config.toml
encoder_arch = "vit"
model = "image captioner"
dataset = "photos of plants and fungi (iNaturalist)"
train_examples = 90422
image_size = 48
crop_scale_min = 1
horizontal_flip = true
tokenizer = "word"
vocab_size = 1482
encoder_norm = "rmsnorm"
encoder_norm_position = "sandwich"
encoder_activation = "geglu"
encoder_mlp_ratio = 2.67
encoder_head_dim = 32
encoder_fused_qkv = true
encoder_bias = "all"
encoder_qk_norm = false
encoder_parallel_block = false
encoder_inner_norm = false
encoder_patch_size = [4, 4]
encoder_conv_stem = false
encoder_layers = 6
encoder_width = 256
encoder_positions = "sincos"
fusion = "cross_attention"
label_smoothing = 0.05
decoder_width = 192
decoder_layers = 6
decoder_norm = "layernorm"
decoder_norm_position = "sandwich"
decoder_activation = "swiglu"
decoder_mlp_ratio = 2.67
decoder_head_dim = 48
decoder_fused_qkv = false
decoder_bias = "all"
decoder_qk_norm = false
decoder_parallel_block = false
decoder_inner_norm = false
decoder_drop_path = 0.05
decoder_positions = "sincos"
decoder_cross_attention_every = 2
decoder_tie_embeddings = false
init = "torch_default"
optimizer = "muon"
muon_scale = "original"
learning_rate = 0.022
momentum = 0.9
nesterov = true
orthogonalizer = "newton_schulz_5"
adamw_lr_other_params = 0.0014
max_grad_norm = 3.0
max_steps = 7400
batch_size = 128
epochs = 10.5
lr_schedule = "cosine"
final_lr_fraction = 0.01
warmup_steps = 220
weight_decay = 0.01
adamw_weight_decay_other_params = 0
Rows from block 2 of the text decoder, named by matrix and row number. Rows with one number belong to one neuron. Each number is 500 + 25 x the weight over its row's rms, rounded and kept within 0 to 999. All counts start at 0. Numbers have three digits each. After the name is the row's rms in percent of the matrix's.
# gate: MLP gate (decoder.blocks.2.mlp.gate.weight, 512x192), inputs 0-95
# fc1: MLP up (decoder.blocks.2.mlp.fc1.weight, 512x192), inputs 0-95
# fc2: MLP down (decoder.blocks.2.mlp.fc2.weight, 192x512, transposed), outputs 0-95
gate.262 074:513483466495482488503487494544518545528513479519506479518464489509512553471494521492489515510506462502491521487514483488481505505450430487521527516489515528467499528512544484488480489505518545485498511506508532537477492494453455499530496493507515509478469531503502535482515515528527513519
fc1.262 075:482494491526530508500540523467512459474524504488466496453551513469474474471475482494500559520474495518522473520507518504536448527496500477457491495493508526525460503533530516522508479501503531515506485467496518501534497438507502563499505493496470506473545530487518510498518503477480415473
fc2.262 071:472500495519525506508480510461507519477516518464511492469533489452487467506529471497532557515490481528500485513527522507505453512522531497488497525472493500515476501511467531487509493488503516524491479472477461518534505475553541535469492522516494479521530506491541466489502534484506449485
gate.263 103:494540482526489488513472487538505449530520521494479494517538492521492533491520459480500501514529499499483487490513465513529504472483506463512533483507479477480490472482470460514484506502464515549480517472533473544507492492507501471459514526502512542529484459494482527519480487451560490512
fc1.263 109:537482495543556519540492471519544469453522455482473532510517518483527502469506446453454512481459496497482500518534489513457490491481538490502526516471469506470490517482514530505493518461508512489529509492502537494492475489518509509520524521485452537515472517505487488556478489505520501516
fc2.263 101:485496481501545504521534465497481551499558495541537498491525512493501461517494509510487484550509510557523530484550469485483490525515535495507516488513486475462478488488458519471493525522526492506530477501497501516468462529543512495482490474466498517452450518505499500512506483546508492508
gate.264 096:484482490469519516497485471546455484505479473511516494499505521481539528511498530468455488483491522519483486478485513482527520471523502527521502478467520485517492510519460518474481493479448487515531490474519502522452498453528518463511504493484546520521511515447473483495505499532496477462
fc1.264 086:539483511515499538490481462499476533519502535540509508498503487478506514475484483482568551473470517466447540492524493563527470490512462482519487495534506482534489479512488526465551518516519513465496487465545492499489528494488494491470502502517487481495511513524507508526482492516512458493
fc2.264 080:518464492513513508459485450501474538533484494505499564471554503496466502521456511469464496495433501497501533496520478498463501484544500501489482475529548481510510485498527512524534560486455504505465501481501460509512511494468499523536493492531503509545499504473510516450471548493481472514
gate.265 092:505522538510497526495544504477541510497528493530544510508478476521496533522519483482567480493476474491473491487515504509465490492455510466490549528522498466531487502522497503489478490484487518491519473515490449537459500546465482481486496504507502508427466524482470493475487495533520503489
fc1.265 094:555515494497512539468506494494474500517522491417493542503521457547500487515491506480510508548442508497488486448522528520508478498482541493502503493539467508505487457508495526474503528486476481458503544535475542515508461508447524513519496495541465487527499481492517517518532506500530478538
fc2.265 077:507478518457469522519448496485479496549464503460491539516508473508540473460513500499472519516514481517506504461547492549473533494489531454500510473533502465504493486504470538472524487458477462518494541503543511501508479513485505495481487526494471505475511451485501534489489498472531547499
gate.266 092:515520487497503519479525470496473506473523500504504537492498477485522532523518453527477470492556502507466453520508480485533469464480547493504455487496542474508519547493501532506513470509517513472499493471501521525512491460512481523546475481497530499526494514531502479548522491480498445527
fc1.266 095:510473487534538504488500483488487459531565502521498513490507489515488499474524450520509519492470458508445465479486488522520470507486506499466476526513510448507507500480495542513477505486508444489487517497506566518464496507555512514535498526509467515501490533479465547484502455486480498549
fc2.266 091:483505524465523531522533436443495499491521503489467462492470499483494487541484447498515509508467509489509467459485449531513464513489492517502504503536501543519449515479499550504498525507482485473506512531461492486488475513494492534526529486503492496530520517520491521476487460516502493544
gate.267 104:527493511497558511495474482476499523498506495514506503549508473477539487481492478482513499538484496551511490468479503472492508449519455484511494498464475513499538504501466517557513508468507519441540520483493510498480470472510476477499491502473537510457474465496532503447473534497527495503
fc1.267 110:476497515514504551477538499526514494534513508485481514484514491516503469530487478517508504511499514521499498532524493514499486488525503432480505476489504519501497448500504470497473510509500484498482433489485485490522492458512485482486469499486505451540492517479546513502464519515504521515
fc2.267 110:502525498515522490457527491523522517551557492477462505491530475513493502478470546467507461474503497474461528512503497480501531469515561539523491529543477527517507474485498493498506501484498478548506504480473503496459470439538497426492462512522502521488467525479534512498471509511474504509
gate.268 096:500494503490497490490525545507484526487498519529532500476510435490511504448479523481503466512496499516495492547546483521485477524494510489492538507492540475492542509509529520536464497517483491488516476509462510501499465485555495467431470484461479534502524501486497491519526510489488498514
fc1.268 097:470490520548500461531523511529539526531537541468512480481474516494494528500517531510486489513458502492479498445495474544549477505506505516479487499525494479495450501493467505488525505479503505497480537501467509512488493463450480566523486489542476522477507475512490491506519501499507535500
fc2.268 086:493496510529492526530494540506482546495533532546505500496470517461489495519472559521510491495532523504497530516514494514500424469508490509499457500508509510535433457512462501532493464495480483530474521551494458475500469502515473530503460500495520534479507494537520465551506498522493492541
gate.269 100:475486490468459471505505491486516453529513515480507516498468457486486500476498542484493524481548527496515510543505501508477519480525506480502503479474496520533518517504504511479536537478495506509486455497494507516513504484505473485484529549450516512523491503509521509499464532488473520554
fc1.269 100:537525472519511532538480444495525463477459487497476512548507498514513503510502463447529515509518518515478504464488516483442513502490494486477504533487484535477504531485472489518516558494455504500513470510503502549512515522466454500469515516502546478501491487527537474528492508451462526514
fc2.269 093:508540458492497511490480454471557515502433505522501500465472528510480532488482516501552467495498487546501478530440500499543482478516469459524523511550469513512545488427522514549482493520476495535527536480505512486490523494472468525531537527508486504524491514520460481496493492499528511482
gate.270 093:497450485569534502502502484490530504513498502451511479475507491486476472504517546493500469441514502530535490509493478465495509510504480500496492492476478499507507488467504508491533480488496523528477490532440505488488467455479514507459512467519501552506476485454525524506547564505477523557
fc1.270 097:527525482534508476494511480532501541485492487495477493484526527505506472511506500485535509472470531497535514445426493491507503503477471514533491529501466462502544488522477525482525496517529537492551491459480501516528484457496528445496539542467483491465492520468474487514494530493496461502
fc2.270 079:501508487477516499529522453479511529511504495470503477527490528478518502485494432451506500486501480551493490481468513501477500513470489512516488499468505488530532491459546484487516543505511505497529518526487493517452535451496521528516476518449477498523467476457544470472460511530485532477
gate.271 095:433491516518505493496479483515528500524528504488470473489511537502489503486519458504544463475525516487482491489509495525463484480499466502510514492493499516482497503548531488478522434511502513553517501497491474473490543467474547474499462509499500508534524484521497523510452479502488507491
fc1.271 093:508491525480556492526565484496560501511492474516519500469466499524487443481489463516506521551492451528489491490505481518519528507474475502507483517506532457497555512534497466522490462466473449497453515551498542515479495531486522491531481491496500526454527518517496489532535512488487488505
fc2.271 076:542489522477556486503499441477511521539497495484498493475513457546514459519487498535479504525451522462457505490502479487520511511496521519492537529499542491487527505491533495524530502505465495482530493479430490543483509534519502536480519525477512484498474535522521527519522476541503474495
gate.272 096:464502504512506480542530543514483467499522526492488492540479482466477490467478460516501468501500528470539481491525528511478486508492498500500473475474528526482553560534521467493531550447523538508534481497494482517454514464460518519512521492462525509509495427520500499520503496480491535469
fc1.272 098:493471488485486504496516507500514524514511536503520541493496491507516508504518468495474494524485473487500525524526501496527516506561489489468529510501479490496498516488489499495500490520544482534520473487509511555477466485524489525438500509551500492467506478526496515447483471529486518477
fc2.272 088:526488508546476504529511485492460517513494484442507547511474488494456486487516483464473471502522478513543528524496491462486532488534500494516498517492491473468511468455482521492495546521528484506536497467518455476488480496472518497464465538520522492489490521497454520494463504524490530501
gate.273 091:513498496502492513510503534448502518477523463518512519526513484559488542550534507475439487512538502531465524489505495469516496492477519483522474577467476487502529512500513482535520523519512524511512497545505510508525508455510457464458510472503511518483525480479534485501507547474475491458
fc1.273 098:493495499504486483485520525475500520483539521469513538507516466524520497487515517483480480500544533501496488510513513504522492512458527476488516534478484499497502522467493503536514560510492494490498545529509482486552541491520455501465502490494552511501508514481539489476539540500497463478
fc2.273 100:514439485504495516486481501492464460506509468486539470479475477502517498486491506508481524488472504492468513530500505545492497481475478500495482503466502500529471461503473510470463493510548485504463467517525500522514515494487520512489503483504487504512485512466508538502511446452486481530
gate.274 087:469465487506495520482496517498538496484465485496523479482490515519485446493492492514455479515465507470480530540501522502475546511516487531505537473515524489504504534508505527509492561549512527484498504484515503530488446458491491503497521520475481480485491481499520474511481513511488474495
fc1.274 091:498535473494512508443498479489492502502502519507517501557528532525466539510515500529508522501490485505515502485495486460497507472524507535467516519491454480498485521505519496485494522493461532505497512507468523539551512533505471449458521480508517489525501474526505530454463507500493479577
fc2.274 077:495503471492499539491485513495493459508486522500494512486516497511486533540507550529509534541534506474531515495502534520473539498505520548471457536501478463501518486494532482465431513484483495492454550532516496534511507475540497500498537531521519494510501520529501546458497459508470478493
gate.275 124:498503498506469497513492503505518535452491483476446483484472496502487485484518545512532528478525522463510486471505481497481460497503478492524469469520464506532454513491495480533522532513462482485536537499455465472506506507491491469509489555513512482462516503476480520481520470494486485487
fc1.275 112:478492470502522515499501504485495478526498555496515537526497493476477493538485490482465508508493491534482502531450512490527543504513526516467509486516553500503532508516497495496498486501524529514462468499554497522480464498488499500495494481458524488547463504528501458531502490503526535498
fc2.275 126:449503511529448539496523507506530468485486484502450525492491484453489482490456497491537523502510513549508508458535513524499516441514510481455503517467459507475505478482508530562489490542514476490478529539478513513484500520475497527527477516500519508516502510462505504521504513526478460528
gate.276 093:473511498485504501489497509483498501482494504497493518533472478482499540548472480523554485490457557498492447479521513502521506511453539510498482459498495418531483518494499536471461527450513470521463496526501510471464491512487494475504518468494484525511540540468497523526563507535513521559
fc1.276 099:559509527497503498495508512508496523480487451509481508539497465477504514501491508513531495507500499516520514467499477512473473532499522488507497452498514498539509526519529487522513521452529511521475542510522470511468498457510486473492503442512478475493502493498543487508536500457540498458
fc2.276 094:518537517521509464479496509511503461533467503519521482468524546524523502487474536486478520543486499484503514507485532536532498477516499510483515491524480531529491485486504501473517509554505473483498485501478466522484519471507471523519473485538524516487537543489450475500530454490507529471
gate.277 108:498466559504506480557480498503504499492498528509503491478494488521487526504463506517477531485479519472494505487513491490503527513554505487434506525540494518490527470527546493444524532486517538520547466499522486522504460504518535471491475505485483494486474508478473481468490498480480483537
fc1.277 100:464488460507521543503501484501509488521507474520467490511489483500499501504493526510501475532464448504515538513453525512500515487494497481519477533510507487517514539491510506553505495473503483494480498484498519470524542493526486541528532453488469539476451450544543464507514458569478526507
fc2.277 116:511486472472435466515439510525521525540480494493497460502518501503502528519489471527512528534506507463489474501512499492475508500514523477508488519480478524534512495489503506530478485448495497512505473476499482489473475481496510564507486544491550473499530495457520512483518468464537501511
gate.278 099:506526503506525487466515466466560516486484467493489532484463515507468521516471466449458509520493466510512506478508491503471496480492493463503506467537501507532536507450528451474497537456540488532494503490476456501535526475503526523511501512493495524495464510536487482502516476462511475485
fc1.278 107:522450522531529537513492508448483509500491467443487522507532522471462549531495492511493456515500474504480518507535501458475467486542513502475506474533489466488534476538468500514539553511507496508481516464466484483507486470500492476536543482460518502519461540542475467456507477498501502472
fc2.278 091:477519496496492449517541502534461483515526496503476527483483493519489465520522517503526522516546489506547524514528503485516469472492463518498513441517503509518506488502433518513511438512482518498499513451504508485512501576516497528496506488472529519483474530495507552461491502459490517514
gate.279 107:506515509507506493492478492469493482456534527540490441473495510503533474499527521502532537504500528551458499512523496521458476528480527482516510497520496507506500497502527459496516500440551522477521496486495496506491482493509513490462483512511516480499479510479527524489433469541542458502
fc1.279 103:461501491485493523473527524484510457466493487480514517483506499511517479503550520543480476499491501488535518496522554532510488535510491555494481478497558490513479501563531499482499501487509449498477494513465498497578529484489518545504476554548481467495495493455451472483543499511482531495
fc2.279 118:543514507471498484476521459482498471499505467491474520529522489481510490504538496485497493516486518467499430493495552449529494533495519511515481519539476535487508525517498516490480554464514532548515486500486470524440498489459586505469500505478516518499500504490502501514497518450507512492
gate.280 125:538507489558520544547493517460523495522484484529457492543479437501486486535510500524488499485516469481478492486517495525490466497497523511511484524474462499474559533506499488534500475512523506470463495488485466491504501522512523495514550462487501509507521503460536472516513423514523499482
fc1.280 112:537517547509499497505487501501501492486471484505504478465531503506510485518484516539520484533515536541514491508467485502524523474471482529490477459478493496516492480499519501515466507508508529499521504486572481506476527478529542513504478514532520506493522484506458510479487507498484448498
fc2.280 119:517484534537503529467475506532460503526504473492483522497480485480491513471443440519558524508488493486505494469474489492499522510505525529551517524479528498465450461495524521449507489527485444513521510522536513482533494498461478467548485507505487494515505482498492479484496511534508496483
gate.281 108:513512541492545510508517468491459489488513463436485495505502491544490459496492484492537473492513501517512495524528495486499489470506509556491502516456501468462519531548457527538484550499500490494520474472478513497483485528476513494507497505497517518519518489485514509502519507538488472477
fc1.281 109:488478458537529457476505496462586509465501512487524479557456511520528557527517501495489518466516521495478517495536485514494503495469505487482463474494509550541533513493492519520482568533462499488502529462482486508529477471468498512509497512495533484506503492485505453507484480472547465543
fc2.281 117:490466526521488505545503521494497508454502504469496516482466495511504466513469484511527516476517541513484502499483550504537521511496512510535446462502512499475515467491468386546522517482526510526499483486501505472528484477461490491481474517522524519512488515542509523503481520557539487530
gate.282 116:491503532452496500477542493492484515456431476517511448472496467500510504527520496531480462483493485530484481478500540542445513477524491494452479524505417505458558489493474479481493523505523500439504510523506458535503539498496481479526496503464532528503495514512518488541555507507513493509
fc1.282 111:478502506514534519490488467509484530509500499560472502517465517540516471509477513501537505539532472480468482506522538487521482475488505514495516479476521503486480531453492535481463515506488522518491550484503485499500479433480525499534553431487512495472500496508504535495490484452500479519
fc2.282 119:493465483468474534478492520515514563510510490497515471518518496437533511504499521503554539545500486536479515455539477478477503446512465507446476452471473503501510502513507527505479527496522459500501487501538506513496493531505509510472475518513512511467517488464507520485446521537526483529
gate.283 103:536475499499503507479502530488510473498499512485488500506465485497486510464491499526443510494448509483485534487529516470456520476480526499516479513516533500486493501470509500537479465494507537496480469515503479488498466473472514512530493502494566525487494513475515487539556510540470496495
fc1.283 109:447480503468504459469500540551481510523480499490488521544540543484512509566489535448507481513517472519440469490520511504571516489477468522473519458508502518515476522487542516485514517512502491517496489490455484507514489469502514467518483466492463499500483495514475492438492520459488504512
fc2.283 112:526475483483481542499513517537506559454516466488510526475531518558447487478496484504488540503511516524514520535505493506505479492506524473459536498455492518527519503526531510468504509528530476518507485488517524471537519519514463459469570484478500526490488461500531557495456503544504501524
gate.284 092:495508478498487486522512572475488517504514491462452512512486489463518519480540505527489491541561467514535485470496476535468508512523468502512494504492524478520510508503505507502542443498501508513506512526501474540549510488489537466576526483536525481487553536476516469531500544500519487504
fc1.284 100:486510499473470481535493470517478443511490510526507495467528482521499521526497481537476470441468518514445508534498516478521487474499515471512501507519466523511526500543554524527541473498479492527506518520526564525499456480485466540481522521460493461484498511489524518507494474464521521514
fc2.284 098:439489499515487531500502533526527512467518457549480482485474497474507494460470510484488479452492517511497523504493501524511492467501491558513533526473555565537507495486496488508431458505484475471508527490497516515513490534508515476463473489518548499469484511467519508488493509467453478477
gate.285 093:509487481507485493465522539498461544544501476427484461517495500439478493479485558506516534528561538510477472513508492517469492482521500488488505497523461486511495505477491476501491491501525483525465520482514509465490524523502472451484533519517473535499533521489500466491483492518553489501
fc1.285 097:517505504542494481527528511519500481532508496469466467446502491519486501528497489485504532508534503485526541483523492496461505521533486487520503541492472502485514490471486538495491477513485458477491510489469526538522475524473503510502485504505498504467473479493520458479510489491505459517
fc2.285 080:513493503518516449490513498527502514484535524539480490483518508506480483495526530433487545498474501502521551514545486464495507510507510499531493507511525476499491461463488541510442501505489511502518497498475511510501448553496513492510514541525492473493449486487494503508535470545500505495
gate.286 108:527519487535490530500528526430480527516519484467495517555484508529489511481485512488461533497464533508495479489525434436478504461520476484499510517477495503491458496519506517471520550501510510491536526512533511522487507522495506528455484533491512484529481484473499492537497542508486481513
fc1.286 109:551488500473504498515547486523481528486501505522516528511491504496515513486501476528521464499504519478471539498468499476459527509521551505522489523436529489480499484490482521493455455471489498485448518468454487449497480498506523534534533490556493451480481520534492507524481520511502522490
fc2.286 118:476491493470460534490474491470501468512518505518535496509476513481531504515459499489535543498512515536494505521503531492553553496508501526532495520550509499525550507484488537501539509490494455492504497513468488520550508480507567474494501518471505483460498487565444499526460506470478523495
gate.287 095:491493509523469476495529479467521508530500554524552476501475519497450496455507471503520496517539482519470516459493491510496471556504501479469531507507471471525501510529488468492542486462534450473500496523519553512491486522491477469474481496528490478493509527486500524509498470492536479491
fc1.287 102:503516475470489503505508553536474548492495492541500535504482521487547503483535507477432508507481527492498535514489525515522523516505477500532443500495513523518530499445462479507489494514504487518487534474495476475507489513488515566480484480472497548488514490460505462521504500506459538465
fc2.287 082:449509534463517487510520479501481526494496480501541487519490496491493476510498497496457509529505507477508507505476464524470514486487474503497476488488498466533525504481519509527477516511512467540490541433529519507490487505516516538489480507465534558477560514513464495518516495493525509496
gate.288 090:493547505496541522503535484512505494486499498494488430514491514514504485518488477468518530466508496504517528508491508520447431507485558495481524527509488506547519516493495500526490480512514526437481528547494509503473486502469556495503513531540467515490486512469484561447485491542475478514
fc1.288 100:517524486537434474526510476475465497547494478510556451503491498523463550505534518484523513496550459494458498487479548448454467508496547493477503495494473493502537487491509508517470531462505535516523526473499514474486489532560470465511491504512513500514504492482500513479504513530492477528
fc2.288 095:499487467508443476492551499448540518567498525472554502519543502516457485473499539506504524501543515498474522434493482476481516490560476486479501511489444515472536504482492491532510462455507495466499481500497494472553516468490491480507478501498511509499504516507517487528521520533502504549
gate.289 104:516517529555484481494507502476531487477495479538505506479499477497524496455493507528532556541464475509536506479452519522542428503494507467509553470541477518470520487476485469470497467496466526515521511491477470511512488512491471535499520524510491538490521497539486504500501547519503468521
fc1.289 103:484469529515486498568558495469508467508481528485491511544499455483516522479520481504495489517537523512497518470469490553517474505487494485524561481549460474488488479542527536511477493532504508501501485537461455515516530498497508480503490501487472528518537473514466534528487523508512484477
fc2.289 086:487494483476483530519496530529490461540482493519485507571508428497496497469521479490485478478517532479490470497522491510487518531524503477516528458464471519488501507524518491480493472549482510478490460522533504485501510496531538496492480465462491492487548472502461559494535520513519497514
gate.290 089:479543466521481515550476539531483516504498504535548501511477453516488502500506492491523565469481497471487545493481520521491485460509481480515534482493447511472470490509508508481506467478507443492540485503493474542525537527501525476506485456529477462501496511533519513509506513547489481483
fc1.290 084:482512478507539496479504512545508492471472494518495496502466482539500512481533491528521516496468464551475498487478508523467542501525495504486474473498470531511507536498537507509543514467444491501497461473507468525474513503496496485501481514485519435483540503489515517499464486499502526494
fc2.290 077:497513528517557472473523502520484475483466490480537524496492512538463529496519495514504448539500520518507514478460514509484512495507494508495545503500503489496476458473533480446536467505514491500513492456518493510513483497497508511491530535484461455467496505465519486475483527524475521485
gate.291 113:448513547505485543531483488498521524532445553496456490485467510494534489468519496501486492459450480502510514509567544473480491493509491482502524482504490532487532477502482478527527501513516474482472498486470494501544537528504522510529489497488538496507545491483531503444512468518479463522
fc1.291 112:474506525543551508449508495473492460523525510514484483535475497567488511503510489498513506473492485519428469485513500490504503520500543485494506443463494490458508539537549484484528531497522513537503505471520515471505477458541502529498515548537550518555500460477511450518468485487492524529
fc2.291 105:513483466495502526480520493462457499534500492478536512492517499478504523496470498445486568446534497494498525519561525471512513471495517483563481481493515503538536527503501520551483526489520517463503560469506502539496528495500483499516536513490465527513494518493464444505507499479500550509
gate.292 116:517496490546474524462545476465502505502487542473458486495499504462512518516509497441545506471522490524469496525498525485502473490508529462542514568508548528498513477471530539470548476487495471517491530508445516527484479494476514514495483510487511515494521451489492471458472510513531492505
fc1.292 100:534513523499494501459490509492516484509473531441528513475521474456503470516527498512508518553484508510470503538506484506494491506497495506544482531478539532500552508530503486553508457475495502555522490523458502534509491530480488507463515506465466492465511488504483450490477506501497475487
fc2.292 109:494503504468449512496464549503501459466459503499539480481487525531478473484506527483490512530543500525496514469523529496499498497499475502532493507534509500517465512520505492487505539499456486482476522527497553521496542524456489509521464490506529541477458495520493520565476436496495468481
gate.293 105:512496512549498529459521452510530490490510537513497519520499455538507520521510510481557503473530518502431481499520498526511493495458505544498499497522475514522535470487481530508546503513525495544482490497480523470513457489493496505510511488474492515520490477501503513480478494505510487509
fc1.293 100:499515526536475474494481471500526524498545539474516526497465491555499513528573530457517494478502516493489495468505499525496472512505485504482488481490472475528510533513473542489518508530500486518482442501482479538512504460472516539514499487497502498511518509514496508479449521489518507505
fc2.293 118:475564487456525458504474506532506545479443498516491521510461508512469518507549536505482521475488516490524470527485520507542473470489514485537495501450481446486502528497518470487458488502483471467484520461482498467517511493488503483519495500498480542498484537522503480481520533524515514499
gate.294 099:470464492546487504551500498480556500519462519472551519527491520490441518531503525502531505562508484495453521477512460464489462509534525482520473456483535507472480529509492458493487507486506491475493546506477535527523474546501462498542532534486517468490515506511512466523445453464484499532
fc1.294 095:504495500501495510528481470512478529506531499508513460538496519469467503505479518496478509557510513535471486543478467475458546450497486488507509481470521504505523548533472511500491526504538465473460514536502509487493454511509506491499528540486516512495552486455498496554480485483489521514
fc2.294 087:504503535495480499501471488454537536537452492497516476498541505509502525497498537504481501475499473513526515512510492493469491491519478445489517540470504502487480476480485525489499543460566453457484539525535508503492511500483470549501499551471485524450509557459545509498506464477484500488
gate.295 076:515473487476504458483497488553532500531459489524508521495540523516545496491461510483497496509474463484497491481520499470532537524533524462549536489499478486503523504471479517492509476508539525482486501495524481438477465467568487492528487511479478437511514520486507561480511507478511507496
fc1.295 079:494494520524535484524485421470525490489500473537512493516495501509515496480495486531492476532496436535493502543561465518505493517512494554528496491539485506484508476437487548510492476512482473547528481499487511501500456507493472524483520510527524499505497525494465492492492503531530473511
fc2.295 064:513511506518506507499478486468499515460508500433499499488522469489492494502521511504538498503497481506492512515541478518482470546551530509513481521499487487473513519462502464509492466482519485545516535521499489475485443487471507527488485501507515494514498534516542521533491520523552510506
gate.296 096:514473508513499457516488468554519489523518527572495524501472500477468546530522524483489481513549488505494487536502463520506505518531461504533504505539490506505502478504495509446502478506475507513499484445473507516521488479484526524531498493478466526439507463467468520582509478464502450487
fc1.296 100:466475529502510490569510530514506468523493515496497496497501494467519524465472482472485501488525461505486517472483463502484488502527495516482470512534511481501488495499501527525536482477493517458486475477495511531491576486517474477529529513488481483485523494485541506478480494501523480478
fc2.296 080:507488508512513493470482524512473457497456487543458573470491500439496521469501492499447483518492501510477473527465487570525510523495484569509524504523456497454504484501507516465491527497520506482538503503488478513485477476490485509503484494496474507481519515484466508497518473478492486525
gate.297 092:481519501484506503492486527509456506497506517483488524505496453506556498488494493471495480486479498505523458518498472532461502485561506499487460484481531503497509551522517537518505510478504519541516525501490461497478481487518475492479507485544511457533499533469522522493499468480520513486
fc1.297 091:434540514461498474504505535521489495519505503479464447520531502564475524499481524480504531488481475495497538491549506514445502502560481503513539502475471495487474478459497507510506544508488498513501516476487436544496471515499456484487549539482464477468517545531495516488465529444481526511
fc2.297 088:503511506487518514509554468522500492523475510506480507534513473508519512527452500508507543491501480513496467504522493506503485499510492509481518495481517465501519499490565479504552458444505532524507471524523441520508468487468497527462492468524517503459540529531476496481468505490469469509
gate.298 095:471462493525510505466511521477567428517505499485505499491485495518490500516490469521471533509495524479476467475540516505500461503498480500428476517510534473464514498484508536492511482532499466498522487470483492496495518503473519489521507485526528513547486464523538517461515493474566494499
fc1.298 093:468498490516538487500519464486461528510483479493495482515521468474512531494463491551499494525524525499469477448517492510496534504516516512486482516455485499479487503491457484496457565515516533472527508496446536524539528489482486476511480486479477500514473486491459461468474508469541554517
fc2.298 094:486458517512478534518560438471463477494486482487500485487489498508511491525446509532514511500525498475485519490474497476526545489500527482479462477490506480510472497449482502512520509522500527474531472469503490493542443487471498512530530485520502527549509467519495456539519492517503510538
gate.299 110:509543551459556540525479529494495530504532482536499517533514457481451477512518490482474499509491468485476528492492472498527505480498467472517470498527512501479550494547472464495500519459475449517476466496474495531521481492470482493474471516503509536539516541503518493526509489540499484514
fc1.299 107:526437508526507448489491497551499492512535470550519515513528501562575452448500474457491492510547481491523521512490435526545496533483485443476479494469460480520509544467519466529494508532512472523497515502481505544518458499471482478492481519505514498510513477483497502502479509510491503530
fc2.299 123:510533534521475472481508512533524476485508471497553509528472499496534502534463475477487516515464513444498480485496453496500487493475447506487464523462505502499472509470501506482479517458532591512484524498502519510496478532539499498511511490499475508469567475507515476510495502458481480512
gate.300 083:485488485502495477537526492514449497512509490530455491494485493517518498466525549540484483486477532495541520518475517479502524457508479477470500514489495490448518524517525510506501540539492469523467479453484514496474502494508487519494486472494476434494504519503484485557524486515500462555
fc1.300 087:443511546497542475534490487523501563513511444484501495466494482536498466543506509503494512508496491532528486504521528500527469533450522507527549510456496485514535522493495452488439435477511508496513496529481539492492490551480503497500530504467495524506492472454498476480518501504475514505
fc2.300 092:432532512480540514478554462518484492503518502485501506492494518510505484505552455510511520537528509488563469534494516462503467530474511494486498472469527514545461518542460490526494478479535484472522497512445494467502486475460510549490532554471497538511505521506491476507509470467517516481
gate.301 101:502519511538491499483503500467521548537497532487535524518492470489527472486472506507491500482484508513487515503465503506489526545462561501489497482476455502540480477446524534516493512512480521462455526527485527496479474463548507481515516540545495494528501514527524539483501518505476545501
fc1.301 101:491508475487490478529533523494519486465497520481461522467517502482496523474506464509501490518493513525463511511514554520466511512419519457485492490530530489525476483486482492506548496516479455454454458494470563546508513521478514514482477502462508507507536472504490531534506478520496528491
fc2.301 095:481514505505513462516486457519465448506508513483499498462509529503490496507478520457472467467488472524512510519533484507486505488513536515480534503546525526499556506493492520432529516546541449486522475510529501524485492512476449491480470515455510480527532454501490504532485512451504528466
gate.302 113:486511476462541521510505542527472512534450515460490494539513463468491531484503497498529485499510439531503497531518503478534508475496497548514505454563474525491519484475494504537512516504493502506500506472492493467509501467504519456460535510469511520517472548538525521497537483496494494488
fc1.302 109:522509512486492485483528465462519487458484498537486534515463528517522482479438506476484498496482528485452476497540508528481521497540529460489492507438466492519507523478485510497493525493511497477470525513479514473522516500487508511526495501547520466464502488495481532476452524472523489511
fc2.302 113:441463488489523514471521513521497485491479499493478504495513524535524475486518480489487496516476514507507493493494536502479509478529514551456491496490509495511495510494473487525471502474482531473472534489512508492495530531547505494493499509460530497505552470506526534467540539501530496450
gate.303 090:463520508530465531540520472506497503483507477490477520524510452515466497537449521462471498505516512520481495494504510489522502471500489531535496522500530510533472537512491490494532478467551507523548490529513525532437483476492500486499470541477496502484540492555489480534484492460508502466
fc1.303 087:487504475496509474526509486492499507534500552518486490500467521525529490530494527533532481508507468510487474502542546487553495551482449503513540466459473480506519470545504462486481510489518511489505546499499514538547472535522468521482510482519490500496483461496496489525506524465488507492
fc2.303 082:513493488532526489513550561523533473504498505478533508503495472519497582535521502510498462487572466529500512510489537539493499494509506536463476498477482540504487448527494480438475462467515465448491505513499522495532479482557518500536429509510503514473523533459511469464539503482524445497
gate.304 096:482507484523510449493515527484546457487519508467488475505506491535537523488475499460496471481497529477474497471492440483487522530517494491496531499499492532490478493467518499532530542490506496478446470497504492526504524482489474443503492532502514503544460507507492483472498482458511487525
fc1.304 102:506504446510505483412543504470508476502497533520512497462499479546484488532498518505520540514458483453455499451433517512532461499475524509507510509528519478474484505509481495509492529565489484552470565497491511493518527472449508484461497532503516495480511462516511504528507514507520441485
fc2.304 094:498507484516475520472529509493492500476516494465496463472483544445484528485468474502477556547527475530519503459482527487546491474469558527538505516488471497518492430500541443492474516505490491565508503546512464523488502480496467506505523483527522488494509502476502511495486497481523406478